From a checkpoint of a small image diffusion model.
Model: 10.5M parameters, 48-pixel images, arch unet, widths [96, 192, 288].
Training: soap at rate 0.0042, batches of 192.
Data: trained on stained colorectal tissue patches (NCT-CRC-HE-100K), 63.7 epochs.
Rows from block 10 of a small image diffusion model, named by matrix and row number. Rows with one number belong to one channel. Each number is 128 + 24 x the weight over its row's rms, rounded and kept within 0 to 255. All counts start at 0. Numbers have three digits each.
After each channel's rows are labels from the 100 images, of 14976 (inputs lightly noised), where the channel reaches its highest value: "responds to" is what is common among them; "peak at" is the part of the image that holds the peak. Only what is clearly more common there than usual is listed. The data: stained colorectal tissue patches (NCT-CRC-HE-100K). In brackets: how many of the 100.
# convs0: first 3x3 conv (model.decb.0.2.convs.0.weight, 192x192x3x3, each kernel summed), inputs 96-191
# convs1: second 3x3 conv (model.decb.0.2.convs.1.weight, 192x192x3x3, transposed, each kernel summed), outputs 96-191

convs0.62:124142116127105141119160151122150131138127126117152125101051084127101133132126135133131160121125137131072133099124133150151173121155152106158176104112109099096144157128104119092118173112107130107125159117077154103155127129160125108156078151126129129133111097166090139133143176171141143133
convs1.62:094094086152120127149104128153090122168164109157137118132142127136139088149159165126113097130110067120148117134129144082123127132139135169107146113123117130165114105118149131116129123106150149131167082097132153166149130110152124116172162119136096105164085096123099153111112136119106106120
responds to: tissue: normal colon mucosa (25)
peak at: top left (31); top right (28)

convs0.22:130108098119140160126133144144158128061140137133146114144145142091149146136118130158152143161158145142101131113172094132140107136110109156103083130125113130116098071134112124119145121160123154110103128138109131112162140126077110148107157104119148135147124112090124131132114165157118127095
convs1.22:090131121140119135153108148146136086125133114125146150153109163148155140094137110129135072131143105108123134120137121109134099123145144134137108136124146117159144126103135129134136103163138105097167142140129116123147129146118162136165104113109136088095141134113113178146141153125113189157
responds to: tissue: normal colon mucosa (43); tissue: debris (33)
peak at: top left (39)

convs0.73:099133169127126154131135155109133120082109129128132095131152136147097122151122128168088134127149137131171149173121137153120120153145131129127066116140079139143124148125141132154119125191120131145126165119114113137123122103126135129133111147136124171139108140082115119128099134119162089100
convs1.73:167145119131115105149102106117140123151177092140121181149161107127102145114125124100129095122045149123114122129109133092152123121099131124090131114135089136147111141143123087131118137099149113130113111175117101109086160154158108154139148109113132050162174173148142135141166130102109113155
responds to: tissue: smooth muscle (35)
peak at: top left (61)

convs0.89:135088115115136050102149141129111125121115144102141126174109112137130113110127115098126137174141132097099147108146145140129131120147176136180140129107161092158141115086138128115139147220103098126141147151121126115108123088110117129165138115140146133129127118149124098122117125153143129147
convs1.89:091136107140158110119124128146140105111140090163112098120105118144143164143148122107113122125105096174155141138116118106130134126105116134128132076153138133103116144198121169144129109129123140096163154086139112174118155143130148118111102146133154158090146131130176148140152123082152161186
responds to: tissue: debris (27)
peak at: bottom left (49)

convs0.130:131123123127109084107139167122120110150146135109121124147107088155124138133122121101106131134150130119142101129138107118144102106105121161173163120143175087150150067120095131133188127202104120151104100148141095126128114116123126132092126149147138122135120150132186111159114135102140153146
convs1.130:079122141126137110103085109169132102124110081113124132136158157056128073136134097126099125116085128111166135112169134120115118151145134131137135104166125131126106144137125162128109150126097173150162111071119128137135115141159152107157141105113128132126123124122135121140122134127150132125
responds to: tissue: normal colon mucosa (69)
peak at: top right (40); top left (34)

convs0.30:125115124111122161117174121152149112165127134089117131125116143099095086134123125112155140106133143169135122100109113140129161106163142124156083136128091120151159179135136122131118140099102120157131133103151100140122153146146123140129164094163133132124142087104108122117077200166167116161
convs1.30:140116130119142145107104128118106127142119110113177120159126148115108129054116089136095130152156118104129161157091143121117129095144107111116116106138107121125106106121160124139140118139093103119141182155134145087113120094171174123157120143141142135172148136137140141143135170138120131146
responds to: tissue: smooth muscle (34)
peak at: top left (44); top centre (32)

convs0.190:151136103115099073111148130139074144203164138132186123126161145133092123111127113153080126157164115135099101139149141133116150141109145136117126112091143123148140087129076120122192089131162150121129094116129120119151144123117123112191122108109128126119110115168129114138148143155133162101
convs1.190:109123118162140154153137150148145086119125060135152107140162153112114147153155178108145156120081113095119145119124123099139118138146090151126137133174127114120110122099153164130140130094147146111089174125143129147132082139142165135142138123138142112137137140125127097128116152129117142126
responds to: tissue: normal colon mucosa (37)
peak at: top left (45)

convs0.172:160102087131135183156120104141160113158197155151121163183089185140127137139129147123139119109144120112119100138106135136180119091081119163130144166101156084093164098126144121133122163126096146142173159147080108124122124185146141114150128144093132142135100143122124132102137116159118142116
convs1.172:132111190098106113165134166105126162148134137120121118129126121181121091137134165139130154160135088159129127105098123128149146123137089156135128161095130129161097129119135128148168089122121116141109076211079086151148115111091132139122127091101103112131143139115083103162136128138149149130
responds to: tissue: normal colon mucosa (62)
peak at: middle right (35); top right (32)

convs0.188:119097151101160159123143135116129115164141147162117113091089114153135129131131121101169133109123124111151128122074112159138159163136140112142082127160096157143161137132143112092174147073115138108134210114148123125179141122102131124113123204108115121155135088139119131139125107062132156134
convs1.188:107153111102140121134082135132129146126149107109123131095111157038147127110135139121110092128137089174114164126150154098130119173132120164117132173106128157153123160122136168097099134110141125171142108184088134157140118142193124160128113131122142115076134130086138099102108129147088166142
responds to: tissue: debris (41)
peak at: top left (43); top right (33)

convs0.56:123119125086098138110134122169117125082186125151165128163153113110148122126130131101109144146117133135128168126104122127112130144166129148094125140170090121097133156131138088103163169111104088166138093137120155135128131108191154126154145183083122139140101091167189148122111220097094143131
convs1.56:096106175101129102142089131131140175139109113148135076126114161186119134145119161119110128086160087130115118097135146130121129105130131119138124138108120145143141123195109129116112145139160138155135120161121106126144113176141136098121128128129101154142154156135132141145144117181165123132
responds to: tissue: normal colon mucosa (25)
peak at: bottom left (34)