python train.py --dataset="stained colorectal tissue patches (NCT-CRC-HE-100K)" --horizontal_flip=true --beta2=0.99
Rows from block 11 of a small image diffusion model, named by matrix and row number. Rows with one number belong to one channel. Each number is 500 + 50 x the weight over its row's rms, rounded and kept within 0 to 999. All counts start at 0. Numbers have three digits each.
After each channel's rows are labels from the 100 images, of 14976 (inputs lightly noised), where the channel reaches its highest value: "responds to" is what is common among them. Only what is clearly more common there than usual is listed. The data: stained colorectal tissue patches (NCT-CRC-HE-100K).
# convs0: first 3x3 conv (model.decb.1.0.convs.0.weight, 96x192x3x3, each kernel summed), inputs 0-95
# convs1: second 3x3 conv (model.decb.1.0.convs.1.weight, 96x96x3x3, transposed, each kernel summed), outputs 0-95

convs0.79:449458540589458532522518482504511448528407456301481510503452437503431620506539521488377496538496553583455459563494538391539528486488526325488479508547602489468554515519502441470500455417494403528608506536579458501666555474525517491542524293456508436465510450484519493562350585541524480498
convs1.79:511417453512467517518469474585437532474549540521524470467512457508491686442475452490477520457540516482478484493424398588501497447535590528482531556498500438475463464491517531517427535514503518440614570534419543540506531442508470413583535545498374517527422467486433560511553401497526487495
responds to: tissue: mucus

convs0.85:446462496490517575480542503416389462511482505547460411546557384583510511470471548603686524534474530493532530448520540414403510542533517523519384548534472520434474479626507531525485485463503663514524514402536500477522470469536461481511511477466528513470513445528422536484606514557547635523
convs1.85:495489434529493538505481486525470479448461560518478523511558505545539577486522427531448484482454550514465499560469509519416544490608468507532493514454505529448426544458479766586526476477553511423498442466550476442502516561495511478423464575545505542499508466479602596530520468520489441488
responds to: tissue: debris; tissue: lymphocytes

convs0.63:498485576379455516508463535443490490542491481490566558443496468483546517533474541484486493470488411639498615473529489620524541573494553430420388527492404559525535458525509578478552548421506612503465581552489508499518496537483463464528454454530516568431481476550500473526541498483480626474
convs1.63:565503566506537511532524474531474532492548522527631514440509515502438293494499499465519447525575500506448512545481556556498584571476480511543434551509528528439519500430587614525604491554525493550443501529497464545518539471428507534421583555524563542495471517549520558473496504599499532553
responds to: tissue: debris

convs0.80:638538535450548542498506545578598422514507440469520508502555502512513517442473552528705483567538519452637439565462543428500510553350506567479516498501509311477448480482518467522513488510471475491542490451535504511519523531527610468491536570511505444510458519490416460497521446472513524551
convs1.80:533471455449510500504485549514497552506555473493543471455498508523532486570523556447507524509539503526465471460509338538463482464584399439518477453464519522547491468505527646498474536520538465457469267517503540490481438555513455479611544499490462491516470499461402593489488509471549455471
responds to: tissue: debris

convs0.33:492478433479425436595523510475441566515444445499542490516586519485523414581468574450474536532429487498443538531506543459504439409492498468517458587547481528450540498538517494532483467503507566448511504506412524507474494397530400538576451523548505416521541494472638566479575537516497486465
convs1.33:492494464501535468443512550459477508495470453514497412491489526513499570494503535526512483542520519515501536586486560528466538539438394489527467504454511602573472475499464257552491435485544497500426432492530468551485489581461442542706513485528462494458478474501442464498487459489517499499
responds to: tissue: normal colon mucosa; tissue: mucus

convs0.28:452540554483482501459495495525506448494473515501533491476531514502498516520486514486482538450441515510608474509486388502494497539498503579536472470477539569529505489487493491509482511511492495493476496495501515490500493476538440521506513506539502494505490480504479513559537486492503477529
convs1.28:516497538478516473607467536527535595512433527436493530521514483481505342506551492470527503510538499528576515443545492541568508560476312527467521452553468664450498477439483489392545482504517516478521456506535512506507559523448502500479483370553494469519499473507437495506508400524561536466
responds to: tissue: lymphocytes

convs0.86:515502533535485504538481540515512508500483501549507469479444496516482557475526466434499438450572483589443552442495450473484523452469479619527473511517509534461451509460475498515426560488467459531288535567504563501539542490465457416545498548500507521415527496511539467389553530451447572462
convs1.86:459568490474430434536440536505465426542516497385486471457479424517467577453461412485445452517446488417489443423517474514492454475461513448634474541539529575456476550555510506495519497487551515463507464385566588532489570564478450490514459430594521571481452603507578528469496528498514524594
responds to: tissue: normal colon mucosa

convs0.25:461518543525481479552453504487530470525424464526568531473468474564456563542579523549514441540534540595360594521535407490494445491509507438601491541471415458490492518500508461502396512367514418471516503482626555528504540498390624479541473452457521504517524554551573462585333491525544475495
convs1.25:504485458508480495440518598467493460431503561487537532527459488454452666497514492450459463524500501488505454460506520502436533443493565522508496519507548461444530512458472708519520552402466426521586634475484445470459486509479550501567460524422551584454510514500491474405457507532461465458
responds to: tissue: mucus

convs0.5:495507384456538424470523505493512473514571516498361433479620515485454514487505531660502458478431523477458444488335481468468515509505507557489485535566548512447455494473547470475528414474488364515560477600498484522505487489478368489517512437518520471463574520481459536512436518494494431482
convs1.5:475531524516546535458510494480408527523406437472495559450476517465484412557440423490519493528500464545537398488501471455543427552463623462445620589582519477488498421497519386390499483542521515444521488494524508470434404407509518501530539456527521432541452480532492449462582552414508495473
responds to: tissue: lymphocytes; tissue: debris

convs0.69:477468594466521503485523506557519455457468626516462503521569599583506503480483533542538573525505587495487454473424531529503481499523456543447468504596595544448502521504577526514496466472552453485540470509491458505500464466564472511531473450512541471528442557435452532490356494526498421520
convs1.69:538495455499566517510576445444427514561457439500551596521466507506542519494467395506542529486533452575507495488496495488538431470497615463540583528514356490493498463487575660497513551479484495491449635454515477426501395486507582508417442496483511477510506510473448421495505552498550455467
responds to: tissue: debris

convs0.3:467499518422585489523504503565526529497534485495547505479523505491495527509509470513644501499496513487554478539480444654518506518401482469500456505492568600438493499497498491497501514523485502563611517510572505519539518489520505402553495547499499380501497521497586478406523468529493475503
convs1.3:492464507507503554557540587426508572513524460455527474449501495488502433513530557489492587517513498506496508492545360519475474507542398535477535406511461739496457445527458497436484499505493470507469509504486573496479539610499506444466498514471514535474473547448483547464491500481584650497
responds to: tissue: lymphocytes

convs0.14:407500483455522422521514514522383412531471559514547481535600377476411531459502573417512576505453426574511429457495528485438557521486522437424487583461492554441506446538548499468500531553559683524497499508562516503534472468480522503504480413470447466508521552508382564548491534501438504526
convs1.14:500543552532539483504574484539501478548464399464473478455505508445462435526458487516570445563507444513508470428538527515438557549552512551448527531452521483475494451499617365582518371494547545512516549504465460388490474480421443554471477523471512550459527525343465507434594517452491547457
responds to: tissue: debris

convs0.60:514492565440482488520466531502477495479517482458479428520502528514495476520515477546550486478434396495453510492543555568498614531454466541465465549485429591511457526513515471505546491621457493521461510523464518498475499534623400496433480551513590508440449458518470525525599517448475535549
convs1.60:598495545632520435527521567518515536582520574536507525615521546560548384531479559591509441507535598550537522530592531547542511554559470540564535521510570522503527507516521597486489510490553526533490467562534618553614507515509548497438469515540513465538555502556496487503513510557559572517
responds to: tissue: debris

convs0.12:490422460556523585493496448418526449547444556523541504497491395468615468527522440525513489469494429560598666571454490454594495479462480481491507474429519401463509503562526550443492540372469555533484526500568511488552521512407590570553622400434498508520589447472511559485474481548520463431
convs1.12:462462607483439445476477545552507544441477520541538519460508388533438436480563435482503377540529578504547533474590470423457525532475450401542460536419503552518509475457520509572446521535507527569476528562502467503501480419399481370538520496479579555446529486460376549516504538487488536491
responds to: tissue: mucus; tissue: lymphocytes

convs0.65:482559491441447513493528566517491431501581483521446456534497446476553520542484523508559457514479524564600416485391473514529545550499487508498529538471503601461437512494426524469516470591483663530517490385614549506508467462607513504558493543521426524527458555481536510576702474545489542455
convs1.65:421523417531436477462516488546456456550455503483507470585570419511475522449491416451460462497604518464507477474511526465505446449479481413546503485466463456472475489489539500598525501507578502469471484452567550598499450466389509534635416534534474570544502507538470433497527425384626520504
responds to: tissue: debris

convs0.84:486406508528493420521473551498516450495452500518471418548499640506544531531442481490556503476477444585560419550456471460499536497481503601545450528492491568455432476528434439500376540602489548537546453499583493458526471483553349535562495535538559523565540619496548509446502477506491455475
convs1.84:612535456462489440513505467477470460533539468517526511432453504554467414460506509526541557440526430445457497455402458542500525498459513518481492551512437483439460506447534500531519492365469581507527470416531527533497541526709526520605525530480470494513457503532459500501499605592492538601
responds to: tissue: debris

convs0.7:467504555578480581501535511550462461486499519393466481478541520496458615491492475434254524580578554515289485531525454497478449515479491370443511499516476518484542519486522514505510415453531393344521447529524493510405517534373719459467556488495477510490478511509486509522376530498500453622
convs1.7:505488451457506517421517539524478471515510507523508505539451466483515435493492527460521537510553526502610544501504465447554484551460467478516411453518515505578509442512563439594493472545489465469471633445524506488502467523423468466681502511466428496524529492487552572489516555528537275489
responds to: tissue: adipose tissue

convs0.57:476528582506510490556515515520525456469510488400468534442478587523381497522538536484405435508429562512531494487591469448452431481486508598519596547431455472474490488523514513500521515428457510476514559433553514452396538525503494506587613471523513525393499470475584497440413511440449525522
convs1.57:454492633422506439442458471521498451511439455459469439418581454485452680486476560450519506519511506510526503470466503444507502500458579504523455534503445456439407472471455640398479470593538483469477528473501503433475447466512473496485440468445572468468541480513462394497520531499436484542
responds to: tissue: mucus

convs0.18:492350436559534520434494501554485504458474493305481449474574448515439454526457458548538491486437404393565452500475528505501539498447584552481479506457494509460501473461496475449387494428516538413484492527498503468656506532469444567372447478509518526413490546489495486415660480506365519513
convs1.18:509502556474520510425521552525491479433523449451519468501482461529496558489507548526474506482503523498474463484488453476541490553473490508537669263527533500500536584475451482543495580505488420522510466506490478483480491491525489513583510497483540537471480441534492518506493424468507281447
responds to: tissue: smooth muscle; tissue: adipose tissue

convs0.61:489514516537552472343510529538604431539388483503491501479493511522561508496513516526542463576494569488414640489497508540470491471488440521462516456473620504499485531496468440477370525536424296510469473477497460475496521397511545514539488507545463521509455490480348537527410497571473462474
convs1.61:444512477494594501494463510542553453491518607483428480476472517431512557468549539477492455493502480445458510487489494483443473485483687515493490498492420558454480481519433681556469515511425472495520448439495508515480493489516517501282488527491519542576515499510580487515511547536510531472
responds to: tissue: normal colon mucosa

convs0.90:463500479520515496468501533480414427497508533561492485511627484514507538518516356505588517552454508621663523415498567478483482543568494507509465524505565322499513536520515471501509522553490452492530503452522491509555496511541442511514521539488493551486500526483527500523483536503504539363
convs1.90:523523460481613495476511496510488373492509489502503515505509505505491740476498523489508513532505502514486506504482545524610497490521473522490335495504497584510474514501494522346485468506526464493480424507488484594490524477436478520537502464489516494487475514489503525496501411491498679502
responds to: tissue: adipose tissue

convs0.42:486548476626477498516484429499510485513437408598471514483465422451458606526493451425497520485478374549504717554407523470526446464491484407504459457424533404455583476550536524472498459405536587547517546452567426567483512514453489560604638439462485474484489486511516578430395472459537469478
convs1.42:536499498471515528502554599468515524488481441549508513481458699477503542495494519450500489494559439514490522502477438510500530428592492510455492550514469470441496512542527535610509365510488549435411544490512492496490462513455424520638472481499431478448473457479514473435458333544458482489
responds to: tissue: mucus

convs0.50:503494480511471477536427513467495543461423522626432445495488504445481474502452518334579588514483413469366544466582501400471553479493553404482524598472557601495463460468488544470480543488483639518541493514524446545537529497474482460454450409528433444485584513560525479561439527507545422509
convs1.50:518517539494488550446434454443470452556504419548464447552435525497512762426484448575523547451460455516498523519482513472401477467476569489448479415466490457467495525525577586561441475499541506466443554511497460522439498471447489549579498466500442520556517532525526449496572492468502520495
responds to: tissue: normal colon mucosa

convs0.70:543504501512548483472524473400453490507583443467411497533554453501498401516531545538445585536596560481511517458529536483524501540512464491469599466439418521490504477511449532581513467507485553514517531534517512495469503518496476545542510497499519522529533423542510503474438405488538508489
convs1.70:519539404502508483562486538495489474542502513473563465561507500515456533471586507505504504463653472518448413398452486550480505531487512431524496494443617525496479486417581492443536478371543569422515440421524571496550507458577570487488428505494514583575446478561528425524480507539428555524
responds to: tissue: lymphocytes

convs0.67:491564577518499373539438512387497515474507550546466567511514566494568457508394485446520529471512532596464476527451462497486461459506555447621473541523482504454458536465542416469496515497479402510558483539496508502508527557478385552436435577541523490560503517567557506453525473473468416415
convs1.67:419472473499469510493537466541521523507445475448473427597532422441531494512472464435455475515596563481506529472499488511584469452469538511587449502534514521462590525574532533564542523654552480449482408475519469648501541505551538482413468496503456585489555566529375503477461553468478516454
responds to: tissue: adipose tissue

convs0.53:501427441504478437496557506417487514522523428522421500510505464449480523523496544452482439576517561383655495518499472524470463485521563508572480513378504532451498535509487422463535488392470465518614523506489493456502505520471424515542499446516498508479481480503536471474519515502518324442
convs1.53:507588455446550439437522426486504467589458509488498594444478480586512487448540501550575564567491431498439519485473506449478480461484449483517447473678558470491450515436495521556530584403536493487539591445533560616551535475456502472482578567512501456511510552449487540443544462565524475507
responds to: tissue: adipose tissue

convs0.35:419515485472507517497491510561425485495522556506532500529587524478471479466484581535497578580431514610321494467474548449430461524489556525401528525522519510449522517446515515454639562500525573510450441560477516516502451450456670480514525479475562521593525499499416554580460532495474616496
convs1.35:497426456427395499501512557481589405504509401474547541545558462446457525436513481465486504513523475557500527531558486478450469515462436532448525579424489462392529514513500371526486417479554534477452564509511422409601495504451389571413484487518512518516503463463512420489571474570464466526
responds to: tissue: debris; tissue: lymphocytes

convs0.87:531489577469482527559495527518467478493573439439492475451455477495480518521497519538488481567478443510580560500531523476458523532516463467482532513478495460511557472514480464529540448600450434497525590473457579504508469531587507495517638560504474505455465405502522497564579509403495621481
convs1.87:482547454483498514517456516468666507462453577491422508422423483487513395476647473472560568518445463507552485571483520471477519424477459480521496534503462468486551456499444411399380488522520493409433422538540415437488484489506471450494505459499479529421490466445467491523491415460499537521
responds to: tissue: debris

convs0.19:534475419546503485506499510644476483499520416587441397511467541500451484493562458559415425613562436525498504460476527556532430471487469573417472462471537464469485529433498489480497449457498464543284506506525429503550539544561475542484493481507517497453502467499511486538437454462494525553
convs1.19:479435490534532528425521540473473549475527498417469322553496513452539634527473466413478504442527575488557504581478505510515500532510490479547535493536488510583592432587548382482540490563509493495502577514512462513473476382500526502579453476478450507492510526520588610477415493472478509461
responds to: tissue: normal colon mucosa

convs0.21:502492496515499394511451513573467481460492512504430508486575474491496661506487332506492486298511518574425542460529514513493513471489482407555505527488539574477524521456520468464488412400500332352436494542485421493339538514489468472304448477475551489545512455480505512455400476444493430451
convs1.21:485477478491499501431505413556485431487465555532469576464527454488489488508513482478524472529520525527561549427512545456456469527497498490503360436475449471470456465456500596572479593527527414496522599471470486477512497480478499508535523590528466523516515597488669482490543531534520296496
responds to: tissue: adipose tissue

convs0.62:492486512510498542499488508566501456509573484448419528450455517518546510523452508548553460442534523426340549506489484654533576522504496469570561467481499535539477544558520472475515527494518586508448444635493442574500536498473376498422539527514593523446493574474473529468521486519468436524
convs1.62:451557536534559542539484465487511553543505511507536583478541582532436286583522498498588621544546434501553490555521533482509544549522518430499484510561585517508549512514514530415449581531550494436497520571514530495504529528525481537446452502508508589515497495471524456520546407379482537503
responds to: tissue: lymphocytes

convs0.82:500560616498453434508486496456502507529525527512481544541500525561546519528479551569539519418522526504614540512537467505531450475518496506547532520438486529451443511483480451555507529483471384530655490506474598477478512526516328546535520523523471506458529605518556470502530515474504423458
convs1.82:501458589463545550565533506597525427424732508461539503537488506555521505550509535448437495469483505495538441464623548474525480536366462444520476489476497514526494455533456568529427500490477481492484508465447543487391490522539494537422473480542541462512497415522494464502509405484484555505
responds to: tissue: adipose tissue

convs0.27:472484500544577523592499519512468575487478531521468514516542506487510509550512525517504505466541506521610458383506495462487500487435510544503503452499442486504520486499482483492502523486557509540458500470511507494520509515559441516472494489546498503517502516512491469453510495519497500507
convs1.27:521500475456548504614507542538539464518489490504464528489469505495516709529540495554478523497538495508529523453484424535435519477563371540458520523417462635450510553496564543341514516492480505439523566508461471473521505428555496488495550516479533516471482533539464427486529407481591475514
responds to: tissue: normal colon mucosa

convs0.30:426533556571538501475486458527536505553579509486544460530505515506456491415436477501536488508649503506487545556500489533522507462404501602503572485446601532465478503530478520519499514523496555513540548508524511475489486550557469481481485531489519491453479511511490487623529537534515495561
convs1.30:521506510531492438521585538519486389467525451517522513476527590477432460509547499501557465474453538512471441486545531496490501471531672430587466526531457503325478491499542502532481583493492536450470502477467554528544471484517591551454510511484476486512501489507459276498460506527491510516
responds to: tissue: lymphocytes

convs0.29:462494429522490498480470499437486511483471467522532537507423598463462520514498551464491546486535509475464465531576464542471537517553540372521587456503528433521490511508548493489453517370544564486519501486484548582508496500473645468510410459496569487570476493427510499535457511474446503507
convs1.29:539429471547462499496551509475522478398493516495520468533515467481520483400529510550490463441551525486497458479496448441498465479464490460546494463489578476540510490473493349474467523428642430452426539498478502455667500500488467482481327481416550483516449525461468519432452551586511474502
responds to: tissue: lymphocytes

convs0.34:501529518451503504376509475587581521504490509566496512476532537496510493450507480491505494497526498374536487591514584662524543488549480497502574528509505579542506498490483533505503487509496449535469497519481497508503520495480534524502498508560504568522490511509429490422492501552489470539
convs1.34:497467522503349497457529580472494443463453502682512486496549518534486585521509544512488527485495549475483536560509514462555502475429424467539479485505569567427499545499432398439495495514539505521491296502495475565490483494523471491553537582510457514527456468521511613490480507487433462491
responds to: tissue: normal colon mucosa; tissue: tumour epithelium

convs0.74:526520586515490562548460495497460497540510472663481443470481543545409501517489480502575459532500436468582532481455602457547516437503456588568521505482513497461542502538434535522501452572482486554480510505487449488633529545441463502422552488515479460454486499484509537438651410512508613509
convs1.74:433451461543447549421503434444467498498511515499417410498516491413505540467473524527466475468568618504551499375412412499551460570556497520565488539483543456540549422438539524523518503625529449530497519509529410448587502479406504431506507534464463604469478510487468505502509459437549422454
responds to: tissue: adipose tissue

convs0.51:491532573535506504441492519444537520486483483587518438487441472525553497500563460506526510460490459427406472542431373533567377480474492560534558491438562471485492455516498594483505594458505610501500527576516475461445537504445496535567496502504490489454518557521516498463471559523461578516
convs1.51:498556519512488496514474497538495504521499472475501441451551463511469728515556442496526553507471417500498517512473461454477528519502441456481478486521372517563487531514499614407424509567553537521480463555479476470525509475414473498437372469525461534483471495431490515508557462354448451526
responds to: tissue: tumour epithelium

convs0.9:523509539462559487477530497536507476489553542541482481526584460498465453517538504555510444491527502478372498510510515501500427551478483488516467460487397456488512546501502505504505477511451453581550500543466464526464505494420455461497521586486497493529471470517541512572473431478508535426
convs1.9:495503558516446500496465457548534487470600507478509525439490578437528510527485515491489571527438524522522419487465471447458519521509526551477481525551765562496505509470505318567545497513474520504510447513516502543502604529492484517525527533531483552462475517528529443504509584516567527424
responds to: tissue: lymphocytes

convs0.40:461517541509483504532434480508493441488472517564602556478426434558622486502461546425435485540488450523557459495465476528486480553565454582490510453473640458500434492474516510522573478510523515524458503521493501501549516510496762451450543531533462482507525535489501510498613523498432407483
convs1.40:466500497422546525463560537465438486528468542538485509568544472521497488422446519511474504536555613599475494557566496433477554471480498499510506426531556514471517500538529550309539482465544467511429541459516468461471485459442512564443553462519476391581562508557389428424500420563552509513
responds to: tissue: debris

convs0.93:523449549514531438511460511563525464503481521391341456491472568474510539506541449545646393485468501556418527541500497479517513486471481580448506524543481498521525506537421509485588501437518544478519615497447504434435500488464346549595486381539443495443566532505508518445500519535526488513
convs1.93:516411446470520483516472521434369496494506465447577480502524503454541378448472472475420569524480554575462505441534473434531406473567489476514431571465443467546496483587449390401508576450538487534507501550558459466442476524442526486396534472574474447406573485555528482492464512529526498523
responds to: tissue: lymphocytes

convs0.41:450478474505490497497501518513470474497603494492394501550517421439444519525507541490517550484450525437545446544558446468413519538499529490527459507482514521475599450538507550486439538514515649461694473440494435486488459495509432501475435370505553512468503532412451545528657529489527502481
convs1.41:511479570454490500476481465447483464447540484506480523524499503502476624521487523538500516468489512526509494455482443501488552561497504525496522481502533519549519455483456278583495501406477471566507538511454534581512502551517506474713479450480473490498487541455424573464536519500362472439
responds to: tissue: lymphocytes

convs0.88:505424493381474558455466510498465458525456482610571586413495486518547513525443567465502548589429407498529532503536536521508491543509468368568513510510625485512436470534571544459492520397518531502459545458486470494573466514416487492485440478502491469487506495458512479555396560498434408540
convs1.88:611468548442471474475476476466545494550464567547515564529449522434584478517429500507407522563545454472496475479384479517437499488538498554505492380531506471502493510466549500446530442440414494507438524518460460437429476435487416536571471521504427659461500511482480458506450619553517463422
responds to: tissue: debris

convs0.38:497444410489514421498489518528474481510491400457542522491483531492529484488547453557484435463540629493554473489535482483484509472451475575564489501508520487479482513536519475504541573453496516493318503489536524503435556530389315560496494577523500474487541497467552488506438473552460522534
convs1.38:509577419523343484453452501387471497546588474445474516444502555484454587419468465552503513516499484493495511553373445502503541468554463569454490468506465475457516525493475538438550474472482474528472472477502488511556497416561474442422508519426537486467480575538587616559494511510617463426
responds to: tissue: tumour epithelium; tissue: lymphocytes; tissue: normal colon mucosa

convs0.17:535497420497547501507554519496451528476495522470488487499552483421430627479563461406518531528553596439489421424423439502528503520524511437417490538567516554470555495447554459505520552481542464552471432549438438416309493498474295412489431378549486479465523494521483485450390539590514543535
convs1.17:503429573541515544546495420518458483485522511464532509465524539512512550498463484524566462506441563482576494545452498470517537472581458532502387506519477557453475534499522594500518468485485444450497440477457509635586532413536591507515577473519565630593536490527420478468514618620481547465
responds to: tissue: smooth muscle

convs0.73:515445377445471514508503530573485469540452475459544443545514477472467544507483453493500567470460471444625458532589593453467488500438501529508486530523481501488462516495545541541552501681450532499574511442423517480524534510558396475508556624463430493514528459500476555514412559546537543476
convs1.73:493529516556513504590516502537472554536535573503580526541547513540373348517552559526499553524511503447522522489556497507536569434545418534497585585543558533535505524498576519403529516487488548540556384472432509532549514478454584548476383513464545543501520487577539610526490488504497480546
responds to: tissue: lymphocytes

convs0.75:456488484478499481493536472550431468485639551502381529470569448506433511481495552514452490475412574442463477489486471499479523571490499426400497558488507555465527557447503553455533574521544295530510478569461509467512493467496427488517471471551507458442600457504478520438384549493497440541
convs1.75:479514515475546545450433451513432440443454419512483499489540485515490640522507483458458506482394498521423471499471444472528519529551630455419420461539540462483491501477535538685529485449535510470564535495519500468480549494517578489606510505538508510480479453512537625450532390526461527478
responds to: tissue: debris; tissue: lymphocytes